From a checkpoint of a small CTC audio transcriber.
Model: log mel input, norm groupnorm, activation silu, depths [4, 7, 4], widths [128, 128, 128].
Training: soap at rate 0.0021, 19100 steps.
Data: 26041 training examples, 140.8 epochs.
Rows from block 9 of a small CTC audio transcriber, named by matrix and row number. Rows with one number belong to one channel. Each number is 500 + 50 x the weight over its row's rms, rounded and kept within 0 to 999. All counts start at 0. Numbers have three digits each.
After each channel's rows are labels from the 100 clips, of 14976, where the channel reaches its highest value: "loudest" is the band of the loudest frequency at the time of the peak. Only what is clearly more common there than usual is listed. The data: short read English sentences (LibriTTS-R). In brackets: how many of the 100.
# convs0: first width-11 conv (model.blocks.9.convs.0.weight, 128x128x11, each kernel summed), inputs 86-127
# convs1: second width-11 conv (model.blocks.9.convs.1.weight, 128x128x11, transposed, each kernel summed), outputs 86-127

convs0.58:522470500430447513484483499440424499494406488489442534447500471547567414493494552569457496541397518398562535456573534544507490
convs1.58:431487469471489516547595480423506481460649418522504550472437446473532566523492493486629495487430506449480524423416467541544497
loudest: 500 to 1000 Hz (39)

convs0.35:507468519467494554445473455529565605476463464472399510512465535470553575474414535567462475430562495442631390530466513627555433
convs1.35:455609443522529521526544545490477579474530462536571436509497460514506477511405578472441527497493469578485561465515473496411498
loudest: 500 to 1000 Hz (26)

convs0.45:531482462520447511501452580527409388511416525504394509531553545481568471370448496616473538435525458556551555502462461418480508
convs1.45:554532530485565538528533555429417544457461443494445500521594527409600479433458548503574414468426477469447471572478559501578395
loudest: 250 to 500 Hz (27)

convs0.79:441507566509445520517445463421535401548414541428501527461515526469545492433479551503410502495483386512528420506567542464509467
convs1.79:593379584519422495425431547567591494563428570569448501595514517531522492492569475539520468470506448565459498528508578501627436
loudest: 250 to 500 Hz (34)

convs0.81:461498384550490527500533501482522430507473526493460499544491439501447425538406552513475422472469508451507468451556441524555559
convs1.81:592441475554503540469466554596465495492575521497460536463430546508574429438420408486427409474556551534492513527544540458507387
loudest: 250 to 500 Hz (25)

convs0.78:512443549479538513433420446547395471439531406503518489388524538605549525461416475555512510533494581502484518471611445530397513
convs1.78:484496498503485508491486482519518485532489432487516593594514476459555493494504404526473470493429510484553496445542472412517419
loudest: 250 to 500 Hz (36)

convs0.61:507434493519494535499461537558416441395451570488435426468578613474518552495465483510500553554462538438434488476455470560471490
convs1.61:478479523497456533501500452612405564606547491501538576575559377595490479483514552515472564427502508469485506524465493599473550
loudest: 250 to 500 Hz (30)

convs0.105:571518401561484510534542469550446461415553502483443501405522504500505549386488524495541600473488525502589507457450550550497445
convs1.105:513503497478427501463440468403488494569450446501477557528518447492437537481562533574402573581568487498493485475502517457578495
loudest: 250 to 500 Hz (55)

convs0.1:493493498548546464552554389507413537477477486526550502439632527562486509504504513486582620493473415464535582443580516535517491
convs1.1:475579563566477509483537531519541494473509434458459477476474506495574418557494541544570544526579428511430502469560485540549480
loudest: 4000 to 8000 Hz (76)

convs0.116:546509542577457589500519406498648472489455512530387491441506490560459525370512501533440472497525543498551557532487467595517472
convs1.116:535522444477491530560490630485400504539494526536401500533519466489481457449484445446414484492544563425542473485443498504463505
loudest: 500 to 1000 Hz (34)

convs0.59:493662511522573555520548478519555500464525395501417494512532499541401393463482508532499424504491517547499491459410566421499466
convs1.59:492504498522474471558575465613531424597405477558533430387479618520480572441482449494603471530564470493337502506498490516508491
loudest: 500 to 1000 Hz (27)

convs0.32:465530498565422430471470512497573554490455499555372496480458422483492528495452470602493522452569470505507463481501489500535506
convs1.32:554433531526512529503486484440446526489559458461560485515381425493538487397435443460417584485480475490411509538484528499551427
loudest: 500 to 1000 Hz (29); 250 to 500 Hz (25)

convs0.33:398484534500460447477471464525564510485490487578582492523577491479468433542593399560465548483467443457507442517492459407547462
convs1.33:384515473492510448482437526466467589479590508530500526507408439478425507557510441408553491500520460515515512480456464418437596
loudest: 500 to 1000 Hz (25)

convs0.24:422423532448473460493481484495502460441481569516535500590563539555529554442524535572478518360476436478506526458517482575509569
convs1.24:501643462486523528486528572588546576458462522487503398421435460519577435469423536487564529472482490465440529382528564511532503
loudest: 250 to 500 Hz (34)

convs0.71:425487460558554505564472441481522543526489552452516459559506483465459512546472499532561517447441539454445512491438632477639562
convs1.71:497460500448480397552509450513524498520458439440549509496574495522524461607518469548552446493524483510535462484508502461519440
loudest: 250 to 500 Hz (41); 500 to 1000 Hz (30)

convs0.100:574459461465454510433569554450503498496491455443499500449486525550518445487533495536472465581420410529460539559546500489560488
convs1.100:509531500386438578509445460542488489513498516448485510490538438496461437587553539514516537441547489454451506415503541445524571
loudest: 250 to 500 Hz (33)

convs0.10:482459458552599537443440517529476464480490491576554510416580461568557538370412489556502597487550530507522546473503442499567569
convs1.10:492501472509521481438377508542515443455404481507525512578406486498421473474495446537430577401549594497489507572565541474449454
loudest: 250 to 500 Hz (31)

convs0.53:511495503508395446444438526480572545457613432536486442468539461515394507401496513526447513434501458501528506485502459543516475
convs1.53:533515485529460472558473495536497496447472589504550415467476456520458462416513441580479521618562521433456446496500585507574548
loudest: 500 to 1000 Hz (30); 250 to 500 Hz (29)

convs0.127:422490484465542430489565490419460487463442494519447430482449506586504526484467538530383578541538586505528512471416410466470488
convs1.127:511421498446486535470486540498490465442454457491527493569425554522486403512541552497489516483384501502451461511481519535445587
loudest: 2000 to 4000 Hz (38)

convs0.72:505605515447450574509418460436538467462461457540456434560606487502529489542606503571490499502433508516551502507529474540572419
convs1.72:508502502416532501449450506465464475478519445499532613557462564480525483566501506459470443433498513513467484485498503454554527
loudest: 500 to 1000 Hz (32); 250 to 500 Hz (31)

convs0.107:492532529430497500489443473450504534453545420545532658495491533483549388467458481561604443506547465535598463478562522460445450
convs1.107:428535570544493487393522521483556571428474488560609379481508481505494502520435495395439475532529545534466544500528507501462559
loudest: 500 to 1000 Hz (29)

convs0.102:572519545463457434484521505541499500467551486443370530400425591483488494433459547566496435475425658531566495535483461577455516
convs1.102:455546483485485410508505461450516492470503506506454475514506433524483513493538534532510499457524292502463534451515394427482510
loudest: 250 to 500 Hz (31)

convs0.119:473456489532523538506533492572593501511517500432465436532434477494451501504495516521446470475570502399565576476473511420435512
convs1.119:345487441457462513509561541478501496454497481472475537410530490488635513561440461457552446500502564552515494466459548538484456
loudest: 500 to 1000 Hz (28); 250 to 500 Hz (25)

convs0.43:418549614526493506592480548485524520417497531529556478503478407521598390432451525524442463412526477432511515487500353448483439
convs1.43:515434551446477529533551439441488445634463560504500498502582427541414551489475420516534459482483489483457572546582486492458430
loudest: 500 to 1000 Hz (40)

convs0.5:521495573559492551523467455503494540550442446482472496371467408490455484439501493485452478475552477502419403538469519522523461
convs1.5:464490502507496508470461521483556424561509438534589528492384451474558574383496551463556584512477434441517509475475507557518605
loudest: 250 to 500 Hz (31)