config = dict(
    arch='tc_resnet',
    model='CTC audio transcriber',
    dataset='short read English sentences (LibriTTS-R)',
    train_examples=26041,
    time_shift_ms=100,
    n_mels=80,
    hop_length=160,
    input='log_mel',
    spec_augment=True,
    win_length=400,
    tokenizer='char',
    vocab_size=32,
    norm='groupnorm',
    activation='silu',
    weight_standardization=False,
    depths=[4, 7, 4],
    kernel_size=11,
    stem='single',
    widths=[128, 128, 128],
    init='torch_default',
    residual_init='zero_last',
    optimizer='soap',
    beta2=0.95,
    lr=0.0021,
    beta1=0.95,
    shampoo_beta=0.95,
    eps=1e-08,
    precondition_frequency=10,
    max_precond_dim=1024,
    merge_dims=False,
    one_sided=False,
    adamw_lr_other_params=0.0014,
    grad_clip=0.5,
    ema_decay=0.999,
    steps=19100,
    batch_size=192,
    epochs=140.8,
    lr_schedule='cosine',
    final_lr_fraction=0,
    warmup_steps=570,
    weight_decay=0.2,
    adamw_weight_decay_other_params=0.05,
)
Rows from block 10 of a small CTC audio transcriber, named by matrix and row number. Rows with one number belong to one channel. Each number is 128 + 24 x the weight over its row's rms, rounded and kept within 0 to 255. All counts start at 0. After the name is the row's rms in percent of the matrix's.
After each channel's rows are labels from the 100 clips, of 14976, where the channel reaches its highest value: "loudest" is the band of the loudest frequency at the time of the peak. Only what is clearly more common there than usual is listed. The data: short read English sentences (LibriTTS-R). In brackets: how many of the 100.
# convs0: first width-11 conv (model.blocks.10.convs.0.weight, 128x128x11, each kernel summed), inputs 0-127
# convs1: second width-11 conv (model.blocks.10.convs.1.weight, 128x128x11, transposed, each kernel summed), outputs 0-127

convs0.44 091 [118 151 130 107 125 119 129 128 116 165 122 148 111 120  82 103 161 116 125 138 156 129 124 145 102 199 108 150 133 129 132 150 109 151 151  73  94 119 135 116 135 144 102 160  78 135 118 118 113 118  97  87 123 113 139 143 127 119 120 159 119 121 109 118 172 123 105 138 149 157  98 127 163 130 109 132 100 102 153 137 162  95  94 135 130 139 139 150 112 175  93 106 137 157 139 143 143 115 132 172  89 142  95 104 131 111 123 104 106 187 138 105  86 171 117  64 122 120 148 106 132 146 116 159 154 127 158 102]
convs1.44 094 [143 109 123 188 147 154 160 136 111 106 134 136 105 111  49 157 161 126 124 143 146 166 135 149 144 130 140 134 123 153 142 145 118 103 165 133 145 117 111 171 115 112 140 124 145 103 147  85 155 157 125  95 108 146  92  87 132 131 161 143 130 115 108  88 150 159 132 137 131 181 101 150 144  72 139 123 112 142 139 146 153 119 135  98 124 166 133  98 123 146 144 119 143 113 124 117 115 106 146  74 122 140 107 135 147 111  93 180 133 110 130 107 141 142 141  93 112 156 161 105 115  93 162 159 141 150 162 114]
loudest: 500 to 1000 Hz (26); 250 to 500 Hz (25)

convs0.77 098 [103 131  79 118  96 180 104 115 148 134 125 164 142 116 122 136 127 132 127 155 128 103 101 155 111 118  92 112  62 149 132 134 105 108 140 110  85 126 174 147 138 103 117 163 108 114  93 150 133 122 133 121 108 120 127 131  85 161 137 155 110 100 107 125 131 138 162  95 102 124  83 145 126 106 149 130 107 124 132 133 129 106 104 121  90 106 105  85 128  98 118 125 129 124 118 129 109 168 124 128 109 121 158 125 156 127 156 182 147 112 168 164 138 151 125 191 120 107  68 102 126 124 121 169 125 102  86 112]
convs1.77 098 [167 123 131  98 123 145 116 186 128 129 108 144 140 122 130 115 169 133 190 127 134 113 153 121 145 129 168 101 109 144 115 143  98 104 160 141 133 147 177 122 117 115 163 128 137 112 132 131 138 115 143 117 127  86 173 137 154 148 138 133 112 120  99 159 166 126  74 106 134 138  88 164 115 128 149 129 153 118 109 118 148 126  68 116 158 167  94 147 129 168 134 148 155 139  99 135 148 125 141 189 141 134 127 159 140  82 117 126  86 127 151 145 143 113 167 123 152 136 183 118  94 122 147 162 125 116 109 111]
loudest: 4000 to 8000 Hz (39)

convs0.98 102 [154 111 120 102  93 120 147 152 116 149 135 131 132 124 153 162 130 149 151  88  78 152 113 134 115 150 134 106 160  89  99 111 134 107 123 138 145 146 175 155 130 113 131 128 157 100 134 135 142 103 123 146 121 147  92 114 151 132 128  97 127 109  99 124 140 160 139 151 136 134 106  65 139 157 123 128 117  81 133  98 158 132 141  88 105  95 140  84 152 100 111  90 125 159 128 150 144 147 175 144 114  98  94 123 163 128 104 161 149 127 129  70 111 158 123  85 145 103  82 134 135  93 123 182 140 112 108 132]
convs1.98 088 [119 117  89 115 114 136 165 118 121 144 123 151 145 109 166 163  66 145 124  76 107 120 146 161 126 125 118 166 149 202  89 173  71 132 113 137  98 119 124 114 140 114 113 125 141 114 142 137  99 145  87 166 158 131 129 104 106 112 148 150 105 143 111 149 128 155 138 163 103 114 117 141 138 180 148 130  77 137 131 132  93 149 163 129 162 156 104 162 104 146 155 135 136  90 167 123 104 146 148 147 160 130 170 134 134  85 101 143 134 139 110 114 113 141 133 140 117 132 118 115 128 137 137 138 155 130  99 117]
loudest: 250 to 500 Hz (35)

convs0.72 090 [144 136 116 138 130 145 113 103 144 129 122 107 127  91  96 163 144 114 104 129 153 115 150 153  93 110 104 158 135 143 139 109  98 132 132 151  97 149 145 119 123 117 161 139 158 112  98  99 111 163 122 151  95 135  96 111 101 124 127 108 127  96 145 101 197 108 127 157 126 161  91 102 131 139 141 121 147  85 121 135 153 121 140 123  90  96 154  95 114  92 122 131 121 121 162 153 151 130 104 125 120  98  87 106 155 117 162 141  66 102  92  98 142 120 146 114 164 117 110  80 152 109 147 116 134 120  69  77]
convs1.72 103 [152 142 116 149 120 110 134 119 154 109 154 163 139 146 146 131 151 134 170 118 116 153 140 151 168 139 130 122 141 125 100 104 107 117 160 117 128 113 103 151 134 116 109 155 121 165 122  95  89  99 122 121 139  90 124  95 150 151 126 124 130 138 115 143 145 120 125 140 149 129 146 165 183 156 159  65 103 108 139 131 108 140  91 108 119 161 136 106 121 160 140  81 105 101  98 145 102  90 134  93 132 145  90 126 147 143 133 118 133  81  94 168 160  87 112 121 147  78 127 131  79  90 155 153 124  86 107 156]
loudest: 250 to 500 Hz (30)

convs0.100 110 [108 124 138 113 133 110 162 105 140 138 142 125 157 114 123 118 122 102 215 147 124 107 120  86  99 171  89 117  84 115 117 125 108 161 100 109 133 125 134 161 114 153 145 164 103 157 138 106 131 126 108 171 100 108 161 130 117  80 134 115 121 120 102 104 110 105  91 101 132 119 158 110 130 107 126  67 124 124 104 146 152 141 159 139 130 151  66 106 115 120 119 121 132 149 117 133 141 137 140 117 120 121 140  94 155 195 126 144 179 114 128 118 131 150  94 106 120 138 120 131 147 114 160 151 162 150  93 106]
convs1.100 101 [124 111 101 164 103  85 135 139 142 131 129 103 121 107 138 116 164 129 129 116 116 136 173 141 100 126 155 154 166 119 204 118 167 131 158  93 152 118  87 158  92 116 138 165 158 122 141 133 134 143 120 145 128 107 108 105 129 114 147 103 161 113 107 147 134 160 155 128 122  94 116 172 131 140 129 164 137 117 165 152 132 114 138  99 131 136 142  87 150 140  94 148 134 153 142 136  90 112 121  91 155 130 192 107 104 163 122 133 151 146 147  84 116 128 152 159 112 186 138 133 175 105 140 125 122 143 136 153]
loudest: 500 to 1000 Hz (33)

convs0.31 103 [171 132 131 157 151 104 109 112 114 153  95 141 107 155 134 128 144 121 146 158 137 108 118  89 100 115 113 103 104 133 114 143 159 135 107  85 179 103 124 159 125 149 124 102 122 167 135 131 105 178 143 144 106 185 108 115 120 147 169 104 137 114 157 105 111 117 103 121  86 151 110 148 124 152  95 120  96 164 165 122 149 156 128 153 178 114 135 126 120 113 134 129 163  90 118 107 154 137  91 158 130 110 114 113 156 147 109 109 113 153 101 126 135 150 148 129 175  78 146 126 184 132 122 145 111  86  99 132]
convs1.31 105 [147  71 147 130 124 112 145 136 107  86 148 135 137 147 154 140 115 106 115 169 159 112 108 118  99 165 158 103 130 148 106 115 186 128  96 127 142 109 130 117 131 126 150 121 134 127 177 116 147 111  89 182 103 158 131 114 117 150  81 138 122 148 166 156 162 125 126 123 151 137 150 138 138 110 161  82 142  75 103 128 120 120 134 116 121 135 105 127 126 126 145 150 125 105 142  93  71  97  98 135 100 150 126 153 153 139 132 154 111 130 166 109 131 122 166 134 165  78 103  95 124 129 129 109 152 104  74 142]
loudest: 500 to 1000 Hz (38)

convs0.76 102 [153 133 144 133 115 140 143 105 152 155 149  86 133 160  91 195 114 135 122 131 123 111 123 125 110 109 139  85 143 138 175 113 116 105  97 145  95 110 109  79 115 115 146 152 161 163  63 132 130 153 116 198 119 129 132  97  97  96 152 132 114 126 113 138 124  97 136 118 150 123 146  98  87 165 129 117 133 116  74 120 113 129 142 109 110  99 141 110 121 112 135 134 164 112  71 165 134 124  80 128  90 135 161 140 117 109 152 142  95 105 136  98 132 143 122 119 119 153 128 117 140 159 168 129 109 138 127 139]
convs1.76 102 [145 142 134 172  83 106 126 136 155 126  85 107  77 159 162 133 135 113 133 125  83 151  88 109 161 180 151 107 162 147 118 139 118 154 124 120 116 102 121 125 116 124 150 125  95 177 119 138 172 117 140 134 130 137 117 156 108 133 101 108 128 103 127 128 156  90 172 108 123 119 103 162 113 120 112 126 134 117 105 202 131 117 119 102 141 100 132 153 114  89 158 131 119 138 132 147  98 105 122 140  96 126 129 135 124 122 168 143 119 137 138 143 166 114  61 139  96 122 135 151 172 126 130 114 106 112  96 176]
loudest: 500 to 1000 Hz (40); 250 to 500 Hz (34)