A small CTC audio transcriber, trained from scratch: arch tc_resnet.
Rows from block 9 of a small CTC audio transcriber, named by matrix and row number. Rows with one number belong to one channel. Each number is 128 + 32 x the weight over its row's rms, rounded and kept within 0 to 255. All counts start at 0. Numbers have three digits each.
Before each channel's rows are labels from the 100 clips, of 14976, where the channel reaches its highest value: "responds to" is what is common among them. Only what is clearly more common there than usual is listed. The data: short read English sentences (LibriTTS-R).
# convs0: first width-11 conv (model.blocks.9.convs.0.weight, 128x128x11, each kernel summed), inputs 43-85
# convs1: second width-11 conv (model.blocks.9.convs.1.weight, 128x128x11, transposed, each kernel summed), outputs 43-85

responds to: the word "said"
convs0.91:085168131131147133150077127077108175128122087111108130136137158103146126075118147149095109137121076143129131113156099147044101084
convs1.91:017141135127165135131077135139111110131140058131116143066132139111100133080132149175145089135154117174105131129197106150072107101

responds to: the word "she"
convs0.69:100073146101061153175116108127156067108112104109099185100076087125149153097200080097144103075202119188109113139157158085191175151
convs1.69:137177167169208102137141105087094172101086124108091117098155132078094142157097137185131131087114148114100122146142162139121088117

responds to: the word "how"
convs0.19:095103178133124072171104120118131133119062095103074194112133108170137122113122107112160126135118105150129111092133201192094122104
convs1.19:155128102154158147133126088121172091137141081096119125166133129153170015124160075163089066077116135061146062113062102134116087160

responds to: the word "i"
convs0.66:071042155091134143067126130112113155048120090114100133135148105110141133085058076130127116162149115066139144110138120109093119143
convs1.66:120133153132160114120157167121120146139117073111170120128082112081062122104102118101175176118130107080115173195130132115125070107

responds to: the word "was"; the word "it"
convs0.2:098090089147152068147115107086096128092135148099097081104106099135203120149128161113100160179092167136109116105086148147137131113
convs1.2:140121169188147118103165136074077135115107099135156087162149084127153135186138136139137134103159097147127093119143100137143102141

responds to: the word "she"
convs0.76:126102156173117111070140113135162153091184116048160126178110094102165106093140109109106096152112131163112148092143060091190136139
convs1.76:121102114072070133099160118112096109141127084087122125132053089078164079094151160229174132118139141147117105127126152145071119153

responds to: the word "to"
convs0.3:133081106124128108110141082105189208104133122116089099107123136097153173122146138158127196081150059141123147093146093169072132089
convs1.3:121165087162102174160164105077133151097165101113153137133135091086145151113078210150146168138142088133149110110135200169138171169

responds to: the word "be"
convs0.118:158161118020136101222071195115125156175144080118082139114201119115108130078133136153142102136164198154076128126122155148107151122
convs1.118:074167053143112094158109151096136106131111152129168111217126094109152103142101097154138142094157139139149181141143159153108126145

responds to: the word "it"
convs0.47:121083110073071130181071126184170166192136156144114130098109123086086118169097088165140141169092150140131120168128161120169133178
convs1.47:094104131128126176151124138176168153142109137154133132140087158144122112161095160127114089062146145060123142109059142178088161147

responds to: the word "what"
convs0.13:115067143099114101114107172099115162176068126127122114081107140166139110113123125119111118126161127057144141148126165082163147165
convs1.13:116141191122125144102074110104170129158109165168157133131136097129092079170144111171162130134167109127121124177175172127163161160

responds to: the word "be"
convs0.106:098118166099179127164135182176200075111131126112080074141115120175134108110119116084121141226128090117157102153110174137125146112
convs1.106:118143143103120091179122192157051141096120135148108119114103127215131131113189143091104089107135112105154110143121092192111081078

responds to: the word "i"; the word "my"
convs0.6:154109102073102084115144145044113135154116115183186152074174127118097111140095099128096132104120146098100110089064119106138150175
convs1.6:147099179139078156089130143130139110126088169103128093148119141172092191154110153144171139110144140126238147118186048141141119083

responds to: the word "that"
convs0.31:102081142096103127084137170101136144090124096096159189097133231091121082120137120136080153140101132093181108120115119113147090134
convs1.31:121099142151192087179089156142119161109184124117093081152136157122165097189142150134105092112168093062114092185135146145151080185

responds to: the word "is"
convs0.40:101157154122154191127146105105174148068194126151150163098109165114129107153135047154116069144076119114126196087124130159099143118
convs1.40:067180124128157129124126107146105110154093147136100102176075082170109058128142158106183148106175076124129146125117113121200154064

responds to: the word "is"
convs0.65:172107155106157125151113082063177132148118159125085155111161165080136164142133125147130117057119166150112117109083143143102167100
convs1.65:119110160183095154145129127075129129169143112174214101123168093113116091132150142109119094124162129099113107121125115066098169109

responds to: the word "she"
convs0.111:098120132099104086095150118093134203111150103102111130106114140097139150137101139099101127081130171225120141059161162133136152165
convs1.111:156132223204110163068146120147130062106103166103140127137116094143129186176105189145183116101101107141112087108129147087141142152

responds to: the word "i"; the word "but"
convs0.104:094036169072093069079100161067122069079137149098155133084134107147079112171162111114136111147145119111125117154108130095170101151
convs1.104:205155115179156105111044115130203153164167157138125186113115187124065086093162105145136137091143092108067132118125174124117188157

responds to: the word "him"
convs0.125:129151160142154169163145082113116133078151082152157048156162082123119123077113132142125100051099090115125165116146191119103121115
convs1.125:080134140127149121135129122120138125092168122136123103193135129115113134099123078124107170083118136115159102119144085134140166188

responds to: the word "can"
convs0.83:121120053057122063110173122064152137095157170121179141121108150070132125145082096087122140153125112133138152166085147084196164120
convs1.83:112129103181152128113170132160125165187122100104151143113160119128098080152089150108109172122122142087145079175065040117106120153

responds to: the word "you"; the word "tell"
convs0.48:082056131086089128089145130143178137092103146068140206133150102109108173146058077122064174148126098104120203162088144083131137083
convs1.48:150074131085157122116130067109175124130121088126103147118137155124124104135171162199107170148123147126141157106089139122081145133

responds to: the word "he"
convs0.17:190188091108191177164129144162095143169113153137130093095110145140133141168166089116078138116113165177092089110115119170100108054
convs1.17:084053168137111129174136126154127078124093135164197145140163110128143137147087148097121064085164131167132091072149142051143086127

responds to: the word "you"; the word "know"
convs0.7:101089106113117172203139141159106176143122124168152086106179142100123146126162075072094213187109122123167146076141118109103193161
convs1.7:103132153160150106133095151142141133147119183129126115135140040165161141095082157090131154059128102124127124189156161140168100099

responds to: the word "i"
convs0.99:131130125123096160132123133118113095115116171123115111120123107144064089158104140126092095161105085100077163107129134127123210157
convs1.99:132058177124111106174133071123117101142065107116118105186178125119124141114130094137156137177181099126137097139181164137121164078

responds to: the word "not"
convs0.96:104124154101097222194125162097118142144160158049161111122114138118124122147139111109089168112120129136080097174089132131105145123
convs1.96:153083105121156147063133131102108209173080168152123135163150113150153125138100155142116128174148100109129122121213114132169144184

responds to: the word "was"
convs0.18:132134077130114133152119116106077129085162206152145172100135163146187172099105107138116131129080176166177074069078100152116160132
convs1.18:151120188131159067147128124134069106111197167120133060139121150119112100177125127115111086089101145152154105157162154143105114143

responds to: the word "the"
convs0.84:138072117099139144118113098052124087113145080160127071161122092106109108158087110178109115089039123082133133124122116167154099137
convs1.84:133136153111162070144100096129053101091099159087113081149118091138103198119105205104135125110180072176149123141198109113119130145

responds to: the word "yes"
convs0.56:100102135098135146144137095062106111080123139113115142122151095149107119120156114104140103165102075123080180111104134117137191130
convs1.56:141087106176179126110105153117117141149184060124115116158071132150098166081172110144110118097162154133110174175084116125084125126

responds to: the word "little"
convs0.121:159177190076118073143108141119164176114177139094159192127138137108107168110143098134128097116150134117080130130140115126126155198
convs1.121:082189079200118109083129147162090128120115090134081091132090046067094109084135118165164117121136128129148129101096116114111150123

responds to: the word "what"
convs0.54:100118169112142125153160157113111070071129157107165108077148107164135138170136096076140113153143094089140155175113115117105168124
convs1.54:107131153094126145083121123118138131121077081145192119115105115173141110143112126130149097105072112133106127174090142192132141077