config = dict(
    train_examples=26041,
    tokenizer='char',
    norm='groupnorm',
    weight_standardization=False,
    kernel_size=11,
    init='torch_default',
    beta1=0.95,
    adamw_lr_other_params=0.0014,
)
Rows from block 9 of a small CTC audio transcriber, named by matrix and row number. Rows with one number belong to one channel. Each number is 128 + 32 x the weight over its row's rms, rounded and kept within 0 to 255. All counts start at 0. Numbers have three digits each. After the name is the row's rms in percent of the matrix's.
After each channel's rows are labels from the 100 clips, of 14976, where the channel reaches its highest value: "strongest on" is what is common among them. Only what is clearly more common there than usual is listed. The data: short read English sentences (LibriTTS-R).
# convs0: first width-11 conv (model.blocks.9.convs.0.weight, 128x128x11, each kernel summed), inputs 86-127
# convs1: second width-11 conv (model.blocks.9.convs.1.weight, 128x128x11, transposed, each kernel summed), outputs 86-127

convs0.7 094:108141188139169098141150114153102155154096093121094077138108206121122131054145153133077112143141159117125154101139108125134115
convs1.7 098:183101178163073131127132144125160108144145076121144131147143098141114077116107150150195116135150142195157140103111104110100117
strongest on: the word "you"; the word "know"

convs0.56 105:172089119047122255160123173132153134118111132112190173093109134111101167150070134141110162173146072101109102112127136144139125
convs1.56 093:165118103112140128096059086130107052105133151138074151172159154093148068101115122082125182154157056117125151109065113113102103
strongest on: the word "yes"

convs0.17 105:142223153122090101111158141113156056132101107142079131135147105088144122150072177175124126187069137185154101127130111152112132
convs1.17 106:053205100134125148104088160130139132110155102102087105127170092116138101142109100111077160077131077182125155072103146174154120
strongest on: the word "he"

convs0.3 090:142106134105109127125139131118139068118142119128130179086150121151150144074146141182158127143121155126190079114120089174121131
convs1.3 109:130160190198134160115138169121121094152158138162170096142109182178152100096115097098178125102134113105106108152147199112157151
strongest on: the word "to"

convs0.76 111:122133117145121136123122054171149243142131117155171081126154164167140184181178161135104123078110134121100125089107132074184116
convs1.76 102:154082088136173117183114115117141138186132174071152147138093143078108102161172155113150098129097136096167121219109145150097153
strongest on: the word "she"

convs0.48 110:151110135137102179120112140121157126083123147131051000126087134115145119115122127118131168148101110101154125114101110116131128
convs1.48 112:134100149151163118160187117142097149107114153152119082061155116112123184179146141128189138119172170110114155153142058156153144
strongest on: the word "you"; the word "tell"

convs0.65 097:099215111169083164106193073135178184076130158177098091118105091049163181143172117122129174136150129129104145144108118130121147
convs1.65 096:118154126093116075111135040128152171129107144098150158174159078102117131069100131146176200144114132133111135087051160121125103
strongest on: the word "is"

convs0.19 105:071136119133118125141162135110090143163143162105140081094157136118059140042105154132097100098074168161124089143128079172159154
convs1.19 117:147136190087111131110140142128093126166197133107139103135108129150099158140160143079092117186088140123122165140081080138167078
strongest on: the word "how"

convs0.84 106:141091123127142135131083095148140115087119098119102131152166141163139189127148111128126167155120108254089135160171110049086148
convs1.84 091:162135095137106103118085123138153165155129080130205128153180147120144122173147120133140069099124147172148143170159157137080113
strongest on: the word "the"

convs0.118 088:165084124089097089088111158100094096131079138101136165127132159122145145133163116128150119133126113109133141102104090073136144
convs1.118 095:135176120088129098124077104098134147159170112103135166169210146107139136142146158142072152133189132155157077122110080098153133
strongest on: the word "be"

convs0.91 110:109145135167195103120144196168126131125129119130145175126162140143074170120146163131074123152128187077171089138075141144114106
convs1.91 095:169102159136109117147102107222180145094138101127108128135139152140158067140095161084152100172109092126108145151104082100110083
strongest on: the word "said"

convs0.54 101:174110097122156149104172088202059080109175145119074126139165097158148132086164136159167116201127090109131091125128112113118142
convs1.54 094:190184125100129165156109163173118185161082136136199117115084107150139109121186092105151105156096156140092127126095073123113079
strongest on: the word "what"

convs0.13 090:147137123104136161109108113195093114131112147119124121121228158145146148073135131166108135190080130105080153081120153064129160
convs1.13 099:119197115094129187113076136144171151101185106134064172133148146109199092091106068067091100170122122146086134096108139143180084
strongest on: the word "what"

convs0.111 093:141109139183176164160160147117158164144079120129129123117116132057151184134115208136208141123096152089173139114111166130106134
convs1.111 095:113101074119108100118161137097110150134154113149136106129157130060168163087126084135108135126118092148094168127146140117119137
strongest on: the word "she"

convs0.66 111:047120150111132129152201142079165179122166173118126066150088129230109153138161090117122108159155131114135102111137109164173107
convs1.66 112:107128156158097128098174125152112092104128077184114085103055098090079128090176081125089129110108138131134118134121135068107081
strongest on: the word "i"

convs0.96 097:176125132087153170133115101123134140119129054135155165080142160128174126063125108182124143179150136110128159136119061163139122
convs1.96 099:098125101084157147156103168113101154093190077057144165170113116058131103108075045113114158137091103128181165104176127099124118
strongest on: the word "not"

convs0.18 109:081142107167181143130090133108168135090203189139208180197124104143120097116166152098120111159147145144175165133155089118168157
convs1.18 100:135101111153151170152141152084162104153125134180140106150194091160150109118112119118093088062110151140123177092144142112123140
strongest on: the word "was"

convs0.6 108:130129154119063114113139142140211153125139145141064169105132127153133095109191127137096097137106143110130125157168103156150132
convs1.6 102:137120162121099116121172152179102098119071139122206095124119132124084094146144104139101152116091080139160089107076104145137125
strongest on: the word "i"; the word "my"

convs0.69 102:112145064116116115161114105130104149157132139122121142076143107181111121105146180129136112119111132102108133145173114118101132
convs1.69 100:124149070104108121112146177153124084143176120125076181094191123146129093133142123139135115091133095126165144081196096129105126
strongest on: the word "she"

convs0.106 102:161113074098129088149156137093182076114124074147110177148094091085134130154084139138104120161082103134160105210118122131110107
convs1.106 110:134100102154121139096122138078173088131119105110132143145132130082173110191043152164119111163138157146150121126165107078142174
strongest on: the word "be"

convs0.31 107:132106183127123185160083125089104141091111089126097217119096128141135100184139057123186121116155047205114160105111112095134052
convs1.31 103:175139099085145092123092144056145130147130096138110095090168101130183131129113086113117139129172079063134178092088083159083163
strongest on: the word "that"

convs0.2 106:149213072079124144118126116145086151120200094120107151154105066125089117150203173100069140115104117133146144164076129126143189
convs1.2 108:096152082089105154121106166095173141147159122088142104089087106136191072172128159152126209129127117127163198152186162154137165
strongest on: the word "was"; the word "it"

convs0.121 093:091136154145198155131133171149110061080075090146099124198099125138182166177117145172121158119109037111086128095137131073130171
convs1.121 103:089147090138101111177120145087145150131145122131169156158137147143158134104099117092195171101132036089139103137186187146063125
strongest on: the word "little"

convs0.99 092:095119127161171138117131121114139114112159131111107147141091110135119078154134133115095139185185151119119145152092128164195142
convs1.99 092:121120095070104114082145107146102119133133128162112135143142156125050124104142079166105096104087165144177166123102123121137148
strongest on: the word "i"

convs0.125 101:105124154096116190169132115118073051128130160136107139134139133161122229101120128152066130191118122121093140103083118173152099
convs1.125 085:144101102101173154045144137193115109140168142095130063147183117107140111127082121123090136090118117151086178063107165065120070
strongest on: the word "him"

convs0.47 099:119176089101108178121109226203111075126122132116108094079096064140099103153156110138131158103109080114099188119062097120154117
convs1.47 106:144165106061191118114138102115155161096138124151086085086173147143114144194160180148122098091101090157099101139160114144153172
strongest on: the word "it"

convs0.40 099:062137140129106130172096088131129160142161135076067109103141144120104137117133134115087163162102139100135159129105107099151125
convs1.40 085:138134087087134133050113162120158134167119090102055119160147093090163075071106142072127133138131157137138091210104084076105100
strongest on: the word "is"

convs0.83 099:090130094149190126192189095091130183105141116121125083152123092106092156212111170157169155124107117082121112119118132066105118
convs1.83 099:139081157161139110142066129121139152096108126093041160175181096175148143124154116125143081185139196193165098185141133173106098
strongest on: the word "can"